Rows from block 2, named by matrix and row number. Rows with one number belong to one attention dimension. Each number is 200 + 40 x the weight over its row's rms, rounded and kept within 0 to 999. All counts start at 0. After the name is the row's rms in percent of the matrix's.
# q: attention query (model.blocks.2.attn.q.weight, 320x320), inputs 160-239
# k: attention key (model.blocks.2.attn.k.weight, 320x320), inputs 160-239
q.121,097,170,183,175,165,174,242,194,161,161,234,199,206,197,270,225,200,186,192,280,243,143,172,201,208,201,155,251,215,178,281,174,222,160,162,167,273,191,231,120,165,291,206,108,204,188,175,158,224,207,233,184,170,238,293,181,154,176,146,196,193,216,178,205,226,167,190,143,157,226,171,155,271,234,129,196,209,216,220,147,185
k.121,101,232,180,224,253,246,126,206,164,139,214,233,229,202,249,232,203,200,172,215,193,257,144,167,183,226,219,229,165,162,239,154,216,177,182,183,96,197,247,158,166,222,201,167,138,136,175,150,161,236,174,223,139,181,267,217,224,170,281,280,219,222,217,180,170,156,219,205,213,176,202,204,242,248,144,228,213,196,269,224,197
q.122,100,267,188,197,173,230,206,260,222,142,257,228,200,208,236,232,264,197,232,188,199,168,242,162,134,207,164,179,199,138,193,239,207,165,209,133,187,252,162,210,194,276,284,183,189,205,212,106,104,175,170,239,229,206,205,199,163,242,233,266,174,220,170,204,215,168,215,233,141,223,240,196,131,182,207,198,143,177,234,294,132
k.122,101,268,191,93,157,232,165,228,205,194,218,215,228,111,241,186,267,168,229,150,188,220,247,183,184,159,202,145,141,222,157,187,167,221,191,186,165,216,240,226,240,233,224,162,145,233,252,174,138,217,208,168,246,237,186,198,235,226,249,269,203,161,196,201,230,154,190,263,153,191,219,185,181,201,113,175,232,221,283,242,208
q.123,102,193,150,178,182,160,203,154,204,196,212,194,195,168,194,133,261,149,203,168,186,184,207,287,282,219,200,148,252,229,198,220,206,223,195,107,216,139,209,196,148,204,183,145,189,237,275,142,216,172,204,175,179,232,223,246,179,245,280,227,184,184,231,228,204,174,202,194,210,202,237,152,141,228,170,188,321,232,186,208,227
k.123,092,173,141,226,193,255,177,198,211,299,217,153,199,246,221,277,262,168,177,221,229,194,224,194,264,197,185,215,261,198,191,233,234,144,175,148,245,172,256,173,169,219,107,165,224,202,232,167,168,203,162,191,179,200,245,99,192,253,226,203,165,240,234,197,200,108,169,190,176,191,247,180,173,164,161,126,294,240,229,175,184
q.124,094,179,169,175,230,131,235,190,181,279,162,199,136,211,148,225,211,227,157,134,166,196,187,201,203,287,222,173,165,252,149,254,209,166,176,216,237,231,165,254,133,233,178,184,150,224,135,114,183,158,157,163,231,281,229,169,250,240,144,203,192,233,201,198,242,190,195,162,203,164,202,212,151,214,205,210,156,219,190,191,213
k.124,097,176,238,202,190,227,213,188,205,249,239,179,160,229,199,230,139,170,192,129,151,251,200,206,153,228,269,175,238,198,214,277,236,176,252,241,194,216,225,231,203,247,216,232,216,246,204,145,191,179,187,219,232,243,167,206,275,174,139,193,189,198,220,151,204,159,231,146,195,220,211,163,123,256,176,161,112,155,186,267,244
q.125,100,240,241,230,229,240,186,209,176,206,179,199,187,164,204,136,192,149,157,222,107,179,239,310,248,250,231,242,240,259,162,209,232,120,191,230,272,191,187,170,139,157,101,213,183,237,213,188,127,254,133,211,190,230,242,187,157,250,212,203,176,128,196,213,206,212,225,174,176,228,139,203,199,230,220,126,141,154,150,167,232
k.125,088,184,213,224,249,142,199,188,185,302,196,124,261,210,213,195,205,205,255,194,184,130,201,295,173,176,251,178,251,195,200,162,260,211,180,264,243,238,209,187,201,242,204,260,169,236,197,147,255,157,193,198,192,188,202,198,224,240,198,208,205,206,232,257,201,215,174,149,165,175,253,175,211,249,254,233,240,193,197,148,157
q.126,101,293,208,138,176,210,173,205,168,165,198,176,192,145,200,213,197,216,181,209,192,197,212,202,316,215,206,205,204,139,132,197,195,111,194,230,139,161,183,228,192,213,245,173,173,180,180,208,254,233,230,237,167,149,207,221,157,157,259,210,193,228,144,238,293,193,172,191,185,136,185,143,217,244,185,306,190,174,127,177,209
k.126,091,225,215,175,181,275,197,208,171,148,197,192,111,232,242,196,229,172,136,236,216,178,187,175,310,189,189,207,217,184,164,257,203,190,198,224,167,242,155,209,222,220,217,152,203,194,150,249,197,202,302,253,218,172,161,191,151,139,152,155,99,179,198,197,232,139,175,147,201,161,245,193,202,216,198,226,208,174,154,274,205
q.127,102,218,175,174,194,220,209,188,244,206,215,205,261,210,165,261,206,223,148,195,191,237,290,202,154,221,184,162,153,206,268,239,123,196,261,232,198,254,144,253,207,214,210,265,123,210,242,217,97,224,164,215,220,207,175,256,225,250,173,230,194,183,151,188,212,174,164,203,191,176,166,187,249,242,126,198,145,146,294,284,234
k.127,102,207,221,189,113,210,248,195,227,139,283,192,278,217,196,252,210,205,217,188,220,184,207,235,176,174,169,182,198,212,221,201,173,194,225,207,166,246,251,213,164,240,213,214,187,239,291,151,175,244,196,256,193,181,186,287,231,209,146,182,176,204,214,206,252,167,196,203,231,224,218,149,134,253,99,201,125,202,204,184,210
q.128,096,179,138,238,286,218,130,194,219,219,215,239,257,128,140,195,243,207,183,148,150,174,188,263,247,176,166,205,224,261,238,232,236,226,183,209,291,203,216,55,226,245,263,161,201,194,186,188,191,214,225,151,209,226,165,213,183,175,201,158,207,178,208,169,146,185,254,223,245,230,219,247,205,240,198,166,232,230,216,187,222
k.128,107,170,191,185,264,258,208,226,215,224,141,190,228,144,175,212,170,231,199,210,217,226,213,195,187,94,202,220,236,166,208,339,236,201,230,240,247,218,195,160,224,285,193,182,205,174,228,161,157,197,202,197,149,120,223,136,150,243,154,195,278,218,255,135,199,174,289,184,192,148,180,281,177,171,200,199,182,210,212,217,216
q.129,086,185,130,199,165,199,207,231,222,177,195,220,167,200,213,211,191,200,241,129,244,252,210,245,208,213,151,214,177,171,206,351,190,133,177,229,226,189,117,247,209,192,124,179,255,161,172,217,226,215,196,202,207,185,217,169,209,163,133,111,169,143,246,247,248,193,220,173,254,147,246,204,186,137,216,205,180,254,188,222,174
k.129,095,208,185,169,193,193,143,247,243,169,189,190,158,232,171,259,190,233,241,192,238,251,154,201,267,256,208,245,176,163,116,255,211,136,190,214,210,192,214,243,174,216,177,112,250,149,197,240,226,221,166,228,264,173,152,208,259,160,199,131,154,263,130,172,249,159,168,214,225,158,152,241,90,154,173,222,170,219,187,250,208
q.130,104,181,194,206,233,139,140,163,212,192,138,209,181,251,225,151,166,296,205,259,234,221,195,232,189,202,172,163,248,170,188,103,153,219,193,217,171,217,209,230,170,210,205,249,234,163,199,207,292,173,255,140,145,189,176,198,221,146,196,194,184,229,215,208,206,251,228,209,169,174,217,197,255,238,264,228,147,195,222,154,163
k.130,114,189,222,241,177,177,174,221,214,220,214,240,198,232,127,197,166,336,169,248,234,155,220,243,164,224,263,217,189,218,235,163,275,222,195,221,129,230,228,172,215,171,233,216,219,162,190,248,289,202,239,166,187,198,197,234,256,171,193,161,277,182,189,214,219,219,173,245,155,148,219,146,219,282,203,196,147,252,178,137,241
q.131,099,221,160,220,213,156,242,233,180,130,169,166,157,225,159,246,172,301,183,272,227,241,200,179,209,227,131,218,222,182,187,191,178,177,170,214,209,223,168,180,182,173,185,213,282,152,160,231,277,161,214,159,149,173,193,186,166,119,199,154,196,203,200,271,234,205,271,214,224,187,185,239,128,152,201,271,231,192,266,210,274
k.131,094,200,171,188,220,152,203,257,241,218,183,162,211,220,220,206,92,199,175,263,170,240,178,185,143,173,225,215,140,239,203,139,180,225,208,219,199,209,189,290,144,193,170,233,157,46,206,266,248,195,228,148,176,194,121,164,236,150,275,147,220,208,158,230,169,156,225,249,211,133,205,235,239,147,218,198,191,226,152,197,222
q.132,110,204,98,236,228,157,174,246,264,149,179,204,147,188,174,242,237,254,193,201,169,173,255,190,203,244,153,235,185,184,197,225,206,220,181,147,166,194,177,193,206,190,102,151,163,155,184,214,293,221,193,145,205,200,247,211,176,196,174,136,230,252,227,169,218,213,278,207,183,104,154,195,170,264,184,185,183,225,163,227,220
k.132,084,161,170,212,196,202,177,321,249,141,213,147,244,220,141,220,202,210,251,189,201,257,241,230,237,190,203,166,217,169,180,194,194,144,218,201,118,169,227,218,217,180,180,230,187,87,235,338,219,167,214,179,205,217,173,211,163,205,201,189,180,166,258,221,235,187,274,219,179,171,272,206,168,238,193,208,288,212,191,235,220
q.133,099,166,215,222,240,209,190,205,254,279,183,176,178,157,140,131,150,231,194,188,191,138,182,220,165,137,240,163,232,262,192,266,257,304,232,210,260,190,120,186,266,154,226,195,168,169,195,224,239,149,222,175,218,214,253,192,263,187,171,199,209,138,258,153,174,285,196,186,263,197,149,233,129,144,253,160,163,198,161,193,230
k.133,106,200,180,236,172,198,224,189,228,305,163,193,207,147,131,212,184,238,273,187,195,200,151,232,223,191,230,200,166,258,175,241,218,231,223,202,257,163,177,164,190,133,196,175,218,166,185,277,226,211,229,178,189,190,196,148,210,199,168,140,264,218,216,209,198,226,288,209,212,251,200,256,157,151,229,184,216,187,158,210,284
q.134,093,238,144,156,242,148,153,174,268,195,270,194,206,160,179,155,228,214,164,200,128,227,186,221,185,195,197,211,170,239,195,285,294,227,214,183,182,182,183,248,196,148,272,234,173,243,177,185,221,208,187,146,237,223,224,170,230,317,194,226,215,110,167,211,224,275,192,258,209,163,227,182,223,222,206,154,177,235,165,292,252
k.134,086,243,194,196,193,186,278,158,172,221,270,165,143,165,135,198,216,227,237,263,196,165,232,210,204,185,226,156,253,198,140,166,271,191,200,186,230,191,224,206,226,199,180,188,194,232,180,214,293,175,139,202,313,186,202,178,158,271,227,170,122,203,206,195,208,149,191,212,244,199,181,239,156,148,201,245,260,170,257,206,267
q.135,101,247,238,216,188,168,189,211,207,184,262,250,232,213,206,227,184,261,166,177,246,127,316,193,150,186,205,122,156,151,178,223,240,259,184,187,188,250,203,240,175,273,261,263,162,230,243,227,267,193,156,233,227,174,162,234,266,234,263,165,266,217,160,228,174,168,226,195,214,190,308,229,153,211,193,190,121,180,187,188,172
k.135,098,225,212,163,90,181,328,213,129,197,246,141,224,186,186,175,211,167,181,124,276,206,215,180,194,256,228,190,178,176,190,234,224,287,199,247,149,198,152,217,209,244,255,233,206,219,188,210,124,170,190,218,266,233,163,274,175,267,182,221,182,213,193,243,164,260,188,240,205,248,263,246,205,187,245,200,108,198,201,302,286
q.136,098,130,237,274,246,208,204,213,192,177,193,208,185,245,142,220,115,221,65,139,258,259,120,226,256,176,247,153,269,259,287,174,208,242,201,190,189,195,155,141,255,186,212,180,180,123,179,225,249,221,214,184,227,253,86,189,166,219,211,175,203,187,226,178,171,214,168,273,210,240,238,207,209,233,173,194,228,163,223,186,243
k.136,101,195,161,237,217,200,296,220,198,221,200,241,195,164,218,222,156,249,141,180,198,198,115,186,135,201,237,176,177,213,232,177,200,251,147,208,162,263,178,200,256,165,214,238,205,187,209,194,189,137,254,184,183,195,131,186,230,205,158,204,250,165,236,195,228,254,223,187,194,252,173,180,190,150,195,183,214,218,244,197,195
q.137,112,220,239,269,133,144,210,169,149,174,160,235,185,252,159,208,157,258,238,242,197,185,138,189,119,291,201,228,262,184,191,165,192,261,208,197,158,152,221,210,271,143,158,228,237,189,183,224,187,130,164,206,235,221,115,193,171,239,245,180,179,197,186,220,219,181,222,234,198,196,149,147,190,213,206,228,229,194,110,237,209
k.137,095,71,194,220,219,187,225,195,212,257,165,174,208,235,180,170,141,220,202,161,148,208,183,260,169,186,256,208,254,235,223,147,184,222,215,219,201,195,215,227,233,102,200,270,202,182,175,228,305,125,173,211,229,244,154,202,199,208,228,153,225,197,207,177,167,236,191,197,173,243,201,167,254,192,231,156,166,178,202,209,204
q.138,098,275,165,254,182,240,224,212,156,168,165,190,141,223,236,191,257,149,235,196,200,248,214,171,243,225,213,225,165,159,132,211,129,183,227,179,176,202,250,211,150,205,182,208,211,183,235,245,153,230,222,216,157,199,211,112,174,208,199,183,143,170,149,174,191,170,219,159,180,258,197,214,227,194,208,192,276,221,151,219,166
k.138,095,234,195,217,235,184,256,183,244,214,196,173,219,223,265,210,217,165,259,278,229,241,219,155,216,214,119,223,185,114,108,196,219,187,201,155,205,160,238,235,206,169,184,195,196,189,203,257,152,287,173,240,162,183,198,178,228,217,261,148,150,260,180,197,179,209,172,238,297,122,194,181,201,134,247,156,290,174,208,259,189
q.139,104,222,212,219,200,214,102,235,246,197,197,237,178,181,182,202,185,150,244,225,229,185,217,258,222,146,168,238,289,192,227,166,262,149,218,191,222,185,207,116,138,146,124,187,210,193,204,234,251,198,258,182,190,153,296,198,184,188,216,226,194,197,223,179,198,132,254,186,243,147,195,141,210,237,230,157,219,148,159,203,221
k.139,094,210,178,230,248,257,135,161,246,126,195,189,163,224,212,212,241,207,192,184,258,187,246,305,222,160,250,236,207,224,218,181,265,132,246,167,237,195,211,193,88,165,199,185,158,167,137,198,281,181,214,124,250,215,239,151,234,211,213,164,208,174,233,214,202,166,233,198,146,143,164,115,182,191,202,246,140,192,200,161,262
q.140,104,152,244,292,168,201,196,177,225,110,174,201,260,283,242,211,218,155,234,189,240,226,200,237,221,218,196,190,209,172,117,238,198,182,200,230,187,234,222,161,204,216,220,184,207,235,226,109,137,190,159,227,192,204,172,256,161,183,98,245,165,137,210,229,280,151,159,197,200,202,231,259,241,247,145,215,243,210,265,196,220
k.140,094,268,177,216,213,206,180,228,213,135,193,180,153,270,237,130,187,203,206,209,254,202,268,222,185,199,216,187,202,172,205,292,224,229,202,200,229,242,177,202,165,285,228,196,156,204,183,176,142,163,174,185,181,197,211,237,194,193,134,175,206,122,214,175,169,203,168,167,242,228,210,199,264,268,196,224,145,162,226,218,98
q.141,092,175,210,213,168,171,167,172,207,172,296,115,278,237,185,245,133,212,71,239,156,204,185,185,195,118,180,143,217,186,297,208,157,213,185,245,212,163,264,214,187,183,217,167,210,153,163,194,287,184,159,250,198,257,124,163,202,184,234,200,223,178,215,213,207,225,192,226,244,161,188,214,70,219,225,183,166,193,207,179,246
k.141,095,193,233,239,198,166,184,227,178,208,223,229,264,239,256,218,197,200,182,193,252,197,151,181,176,229,233,200,248,169,234,126,188,252,210,236,110,245,240,185,263,208,273,248,217,209,200,185,133,212,252,184,199,228,177,263,208,188,240,228,214,173,169,218,238,200,164,160,241,195,163,182,183,197,280,228,168,248,159,241,136
q.142,101,196,193,151,102,189,274,227,105,248,176,186,207,218,267,141,196,245,229,186,187,190,200,228,258,223,215,267,135,116,220,187,212,188,144,292,143,243,268,281,189,232,159,241,214,205,208,159,136,234,204,259,174,202,187,187,160,232,221,172,194,182,143,225,212,149,174,264,221,186,199,161,287,189,207,328,205,211,214,238,257
k.142,092,253,192,233,195,213,249,200,182,198,218,225,238,227,232,227,215,223,156,234,199,163,242,196,203,195,234,185,152,245,190,143,164,160,206,190,139,303,256,174,202,237,169,224,233,217,161,159,157,209,243,286,235,164,219,207,128,191,267,262,92,198,212,199,216,232,250,237,193,192,245,236,248,221,138,157,228,214,216,243,122
q.143,101,187,154,249,219,186,124,161,256,147,255,198,251,206,194,201,231,146,166,266,228,182,249,245,181,140,210,175,251,208,211,192,153,102,227,181,169,220,251,213,156,169,246,167,221,329,217,136,149,169,199,272,190,161,262,215,258,213,226,244,141,144,227,201,200,157,120,133,211,223,229,174,184,265,119,168,230,202,195,173,237
k.143,097,184,182,239,228,175,120,157,226,170,225,190,192,240,159,189,264,201,211,195,162,175,269,234,219,205,150,160,158,178,155,219,254,197,165,194,171,152,225,225,216,262,253,201,154,228,206,199,182,161,160,196,217,325,301,193,169,178,191,254,180,237,236,192,205,181,228,180,244,262,269,159,176,278,156,223,227,138,193,136,209
q.144,096,176,212,209,220,199,208,175,214,182,130,251,185,281,179,190,198,236,249,228,247,127,197,219,277,269,253,220,254,220,195,154,225,232,224,166,234,297,202,138,165,238,218,205,190,212,257,181,190,162,199,155,163,190,238,196,145,162,208,185,242,138,168,229,236,202,219,237,158,243,235,271,185,226,147,189,207,188,175,183,241
k.144,101,222,224,232,129,190,212,167,225,253,181,206,278,233,175,153,220,195,199,180,219,168,198,279,215,202,248,216,216,162,272,193,248,289,233,95,178,246,151,252,180,232,204,154,111,188,259,247,230,157,243,196,205,213,212,212,237,233,228,251,266,120,222,222,199,156,216,274,177,220,206,167,240,194,151,174,143,249,267,214,226
q.145,106,219,194,246,204,195,271,173,115,167,225,197,218,211,235,139,206,154,262,175,180,245,146,204,201,225,230,120,174,179,136,208,242,211,177,186,199,201,223,202,182,181,157,250,253,238,174,161,203,199,164,138,216,275,119,142,152,213,256,153,179,257,212,162,180,194,248,110,198,236,235,167,256,196,207,224,189,207,196,208,195
k.145,120,219,209,244,186,152,254,203,203,186,238,196,144,205,176,174,184,209,198,215,166,223,167,177,238,179,150,154,160,179,126,154,269,168,212,206,213,199,186,220,172,138,159,323,228,167,150,233,208,193,123,171,216,231,141,154,237,229,200,141,186,221,125,214,190,248,233,173,232,224,269,214,171,228,234,197,275,184,205,217,171
q.146,099,200,216,169,173,176,229,204,301,186,239,179,231,266,154,158,189,183,106,187,149,215,282,215,162,188,206,177,198,250,228,270,235,230,219,255,176,214,187,216,103,209,255,226,80,227,191,160,209,181,217,202,228,206,214,180,313,222,165,179,215,220,240,239,180,237,227,252,195,198,245,169,164,161,159,172,162,236,296,214,127
k.146,102,254,183,217,217,118,253,120,221,177,234,179,219,232,181,192,191,290,164,188,200,216,222,188,180,200,191,139,150,173,152,191,222,153,213,287,186,167,174,194,263,194,201,200,221,261,233,189,203,172,125,204,175,249,221,167,315,252,163,203,193,250,178,180,206,228,163,180,241,189,206,216,114,231,209,194,133,170,154,244,200
q.147,100,266,186,182,282,161,144,284,143,130,228,165,196,191,200,153,247,164,228,216,142,247,167,252,189,184,195,189,177,233,149,292,272,180,156,253,219,127,197,191,123,155,144,169,192,212,188,285,237,151,121,150,250,214,171,175,158,205,209,163,142,251,153,186,144,192,258,180,220,226,192,170,174,204,201,136,223,195,174,227,152
k.147,092,116,237,146,184,220,210,230,139,174,199,219,162,236,244,214,188,151,164,229,197,228,205,202,177,181,195,209,200,235,142,204,164,183,173,122,238,155,132,212,191,146,175,235,234,201,194,230,238,180,198,142,210,268,159,125,233,236,213,143,223,211,192,251,190,168,207,139,206,139,212,151,249,169,299,187,253,240,194,205,189
q.148,099,233,161,201,196,122,191,202,236,221,142,194,167,219,178,221,129,267,194,230,214,190,195,146,227,206,239,190,168,132,138,199,181,219,254,184,231,176,216,274,222,118,203,191,257,171,194,215,257,221,204,203,130,132,194,144,276,182,184,224,218,164,258,196,223,230,237,192,257,72,207,248,164,169,117,279,207,237,214,165,236
k.148,080,180,242,147,230,226,124,263,197,267,201,227,177,277,217,229,177,218,229,227,158,199,244,199,221,142,120,211,169,212,194,232,137,168,196,216,131,181,234,142,142,201,201,147,233,177,213,194,219,198,142,176,170,176,244,179,163,211,244,163,168,260,216,143,207,195,151,182,244,131,160,163,100,188,251,210,218,222,174,137,188
q.149,089,210,126,178,100,134,199,173,149,227,237,260,198,240,171,164,233,197,206,183,176,168,267,195,343,137,242,160,208,182,204,233,207,142,148,240,163,209,209,109,180,247,247,206,123,222,194,198,219,208,173,267,215,228,240,263,161,191,252,189,166,240,252,213,230,117,192,180,207,191,219,157,263,285,206,229,150,199,218,285,230
k.149,089,193,192,194,223,224,205,162,225,227,228,196,208,256,198,169,257,266,147,137,188,198,251,221,179,284,205,102,179,201,171,211,313,144,179,192,202,179,197,152,260,211,221,181,175,252,200,232,185,211,197,193,227,219,284,230,193,195,160,234,193,170,211,201,259,126,194,236,137,184,289,202,237,207,148,183,197,149,238,276,134
q.150,092,166,206,163,165,169,250,231,203,140,168,163,127,267,278,191,173,215,217,139,197,236,240,238,236,256,117,142,166,140,197,185,180,179,121,198,189,207,210,117,160,251,132,163,254,246,208,216,193,169,194,194,248,193,157,192,187,147,212,181,160,307,189,255,218,132,244,205,132,214,217,204,208,219,205,272,158,154,268,178,212
k.150,087,112,152,211,205,185,156,235,259,174,202,149,213,227,220,221,187,169,175,194,172,182,238,229,250,233,172,235,181,232,179,171,168,125,206,240,178,254,205,140,237,158,181,236,171,208,213,286,195,184,190,215,246,220,155,189,182,177,300,178,243,212,210,171,161,127,175,228,264,166,201,187,255,182,137,153,217,300,180,109,185
q.151,091,115,290,229,269,198,207,189,152,178,148,141,220,187,247,245,191,223,165,230,233,239,191,154,155,226,182,211,245,218,203,147,153,158,215,190,234,192,199,240,200,258,160,229,130,252,202,184,169,177,193,178,132,140,235,160,267,177,231,263,188,231,153,183,229,251,194,141,178,266,267,186,221,182,195,239,214,205,170,103,161
k.151,100,138,234,265,231,132,206,126,215,133,176,250,204,150,200,180,216,254,186,286,225,190,209,175,204,211,172,212,240,208,326,173,162,223,163,200,192,228,219,133,98,164,155,131,185,209,251,184,126,164,208,216,153,224,261,175,178,192,206,203,158,239,165,223,226,217,251,164,240,189,235,271,209,303,234,222,173,195,208,122,241
q.152,093,213,299,196,145,190,269,211,160,232,210,241,171,267,192,200,247,207,205,174,265,95,221,144,218,247,254,228,245,155,184,176,208,200,179,148,169,238,193,177,246,212,151,265,227,229,197,200,175,217,175,230,206,233,205,230,158,190,224,220,189,236,230,181,254,191,256,122,180,163,227,219,228,215,220,224,201,196,154,144,124
k.152,080,148,184,144,205,223,190,172,192,334,201,163,164,147,174,188,185,233,210,132,170,228,227,230,181,234,219,239,198,231,188,213,196,229,130,238,175,147,155,143,158,233,195,300,233,278,152,172,196,241,182,216,231,235,246,178,189,186,192,218,225,149,254,212,171,181,250,125,254,188,244,236,236,291,165,210,232,183,158,162,239
q.153,096,186,305,158,136,263,222,211,223,205,231,171,156,207,181,227,191,182,202,222,225,214,288,183,266,154,245,220,173,240,148,257,200,170,247,207,189,209,204,226,187,233,238,154,178,222,216,213,208,200,227,255,240,174,218,217,206,255,225,218,207,242,211,206,160,189,249,271,240,175,225,277,153,234,79,226,211,184,221,185,209
k.153,100,237,154,134,190,265,185,204,193,240,104,216,259,171,254,230,256,177,212,121,209,177,237,180,190,150,187,190,102,197,163,262,144,183,241,214,165,180,204,192,178,228,214,181,142,279,193,226,159,208,178,203,211,192,182,231,204,266,186,135,184,267,145,245,206,210,182,206,186,207,180,212,168,115,48,202,182,231,269,237,252
q.154,091,242,181,250,143,153,217,203,197,199,207,176,180,222,201,195,241,209,217,198,206,277,170,171,207,238,225,202,178,153,185,229,165,206,192,205,207,199,188,242,152,159,130,207,197,221,172,160,190,195,86,224,218,232,226,174,241,165,283,202,195,225,144,206,159,205,243,219,258,134,176,145,183,281,228,199,258,249,140,216,174
k.154,092,130,192,195,168,165,183,213,227,219,194,213,224,270,270,187,195,324,114,166,220,255,202,171,223,203,234,201,252,173,170,180,144,228,202,207,132,204,286,197,198,198,131,282,261,252,168,255,216,208,171,239,183,228,187,170,224,210,281,180,172,265,287,217,137,193,206,162,228,151,239,172,179,247,250,146,231,198,180,123,182
q.155,096,219,155,221,205,134,164,180,187,144,217,220,180,177,262,158,236,145,249,206,223,230,264,138,168,244,183,261,211,155,198,170,122,143,189,218,163,198,330,193,156,237,253,189,235,179,251,186,193,225,231,252,199,228,217,265,260,217,197,168,162,134,197,169,220,213,157,173,188,172,177,222,197,256,139,205,217,232,153,289,205
k.155,106,229,148,260,166,163,235,214,225,164,291,181,241,296,232,195,185,204,217,250,194,193,227,174,232,255,242,207,227,107,188,148,220,178,219,174,184,222,286,206,271,344,154,215,219,215,256,153,255,240,183,264,193,207,256,275,197,199,221,240,196,131,185,175,216,245,189,209,215,134,170,224,246,322,176,221,161,197,154,224,221
q.156,090,224,216,199,221,240,191,233,245,298,215,108,188,217,208,315,157,168,202,234,176,225,258,150,147,158,177,145,259,141,215,190,208,195,237,212,215,193,174,165,235,213,168,198,136,152,196,197,236,172,189,135,203,174,192,252,143,187,135,137,156,222,236,205,175,192,188,261,163,192,151,217,155,94,157,148,182,167,271,185,166
k.156,096,164,254,188,230,210,211,200,202,185,134,196,208,165,263,237,131,148,226,172,207,195,224,164,243,172,153,280,206,245,290,188,145,169,329,141,176,164,187,169,175,166,180,191,198,169,237,165,189,216,226,155,226,187,134,182,224,133,196,163,169,226,208,234,237,159,176,165,200,254,169,226,161,164,270,119,188,254,194,248,229
q.157,107,258,222,169,228,202,207,198,177,250,242,177,213,204,229,142,266,197,200,187,166,239,205,188,211,120,179,154,183,215,214,158,240,111,214,206,231,209,216,208,199,273,222,203,221,221,229,175,195,186,179,207,193,206,176,146,234,210,212,175,214,195,195,192,142,240,152,202,139,233,229,217,151,178,155,108,194,132,226,157,96
k.157,088,217,276,205,159,207,191,182,231,126,178,231,215,184,235,191,231,161,252,256,210,127,215,164,223,227,208,235,213,203,150,218,197,229,261,175,226,161,250,191,225,144,206,169,301,265,280,214,201,170,260,178,189,244,212,219,238,254,189,201,180,158,186,186,179,212,173,167,214,223,241,252,158,198,191,262,176,247,167,216,168
q.158,094,182,196,195,280,213,195,195,235,236,219,230,137,173,231,229,173,129,272,224,166,184,141,225,249,198,203,211,253,195,241,178,177,219,155,126,311,200,245,179,268,185,203,160,161,158,191,240,174,181,242,168,187,202,145,225,138,156,216,233,193,201,184,244,169,226,143,168,165,202,176,257,236,157,290,185,236,185,206,135,145
k.158,107,130,242,267,249,183,194,150,200,224,123,157,169,239,282,195,173,155,210,240,158,183,193,209,135,156,161,237,236,214,268,141,175,197,153,103,262,192,164,185,268,172,193,193,184,195,218,204,143,209,241,137,119,201,231,191,212,233,194,204,244,194,200,211,230,207,201,168,122,254,190,237,243,207,228,182,202,236,256,119,161
q.159,107,169,219,184,206,236,255,241,166,241,122,140,175,125,237,208,219,169,213,216,182,129,154,173,255,172,235,225,207,247,213,231,152,259,258,171,179,200,178,226,191,225,262,145,240,166,224,106,150,225,243,267,169,135,160,268,196,186,177,246,195,103,164,180,224,190,180,166,193,292,160,220,187,194,197,161,213,216,157,216,241
k.159,114,225,230,186,170,272,172,192,175,202,172,202,228,190,246,175,208,106,236,228,242,149,198,216,228,171,218,272,180,201,215,163,104,248,276,112,222,228,154,170,160,201,214,154,211,185,178,176,173,247,195,166,175,202,265,260,135,195,228,226,227,128,221,219,162,194,196,214,193,201,141,249,297,232,198,189,195,205,194,224,218
q.160,102,218,245,193,206,186,210,178,200,199,182,213,210,153,185,164,234,164,178,161,172,223,160,231,160,167,212,255,162,257,257,214,191,178,188,243,214,113,224,209,260,215,119,206,213,286,202,214,196,210,107,216,234,230,237,222,174,248,180,208,198,260,243,157,240,178,255,142,165,198,145,150,202,257,196,171,216,181,178,186,148
k.160,089,164,202,191,199,241,265,233,216,232,222,187,158,178,186,135,229,187,218,141,169,196,242,193,172,193,204,203,224,228,220,240,162,219,189,159,254,187,169,208,206,129,173,259,197,230,190,171,175,170,169,115,175,277,233,166,151,272,197,192,199,200,268,217,218,169,224,142,176,204,218,210,183,257,159,134,194,154,235,157,225
q.161,097,206,217,161,140,163,195,148,258,127,168,196,151,140,150,209,215,256,92,228,193,241,158,319,271,194,194,186,139,195,213,180,175,215,190,168,175,258,134,265,195,227,279,110,155,202,161,154,222,239,278,196,178,240,190,143,172,163,211,149,190,250,143,185,140,212,224,275,161,171,245,159,176,202,221,264,235,255,194,184,198
k.161,089,281,164,185,211,224,207,205,148,136,198,188,189,217,211,184,232,225,119,263,166,170,201,139,145,203,204,224,187,260,240,166,190,263,208,236,234,255,183,169,215,265,258,124,195,134,160,237,174,193,218,225,209,227,204,182,219,268,219,228,227,241,170,230,258,233,191,254,188,173,215,180,230,175,142,225,239,208,200,163,151
q.162,103,155,154,214,325,187,162,192,200,162,270,193,184,129,194,173,168,276,182,281,179,280,183,178,244,163,189,220,201,158,226,187,159,240,184,208,179,214,232,240,204,153,242,191,225,168,184,252,260,201,240,213,159,215,174,206,232,190,246,188,259,201,130,177,138,296,184,153,225,241,236,201,236,254,189,195,136,188,142,191,206
k.162,099,177,222,234,240,175,197,173,186,172,182,188,256,195,155,208,175,237,193,234,218,224,129,161,189,212,187,218,172,190,271,122,158,289,155,174,246,183,206,208,253,217,314,177,249,173,183,210,269,207,191,131,158,147,204,202,237,208,178,123,177,223,244,170,175,307,179,226,224,220,149,196,239,155,262,205,189,223,184,152,230
q.163,104,134,220,215,191,265,292,163,263,197,304,170,207,198,267,210,214,186,200,189,241,202,332,227,227,274,236,165,193,232,172,176,177,173,178,169,174,219,209,216,177,271,160,211,178,268,269,172,141,254,156,255,206,226,246,192,213,254,226,223,231,217,180,250,134,129,205,155,184,219,255,199,187,239,143,240,219,213,193,251,203
k.163,106,222,195,183,154,216,204,205,221,150,216,209,204,236,201,208,203,236,202,140,223,215,250,230,195,263,192,142,185,189,244,235,225,135,162,180,218,201,175,170,183,276,224,255,211,288,189,138,103,210,186,207,200,240,196,265,155,219,172,223,240,236,228,194,222,180,174,182,245,168,242,155,201,260,137,195,229,174,232,195,191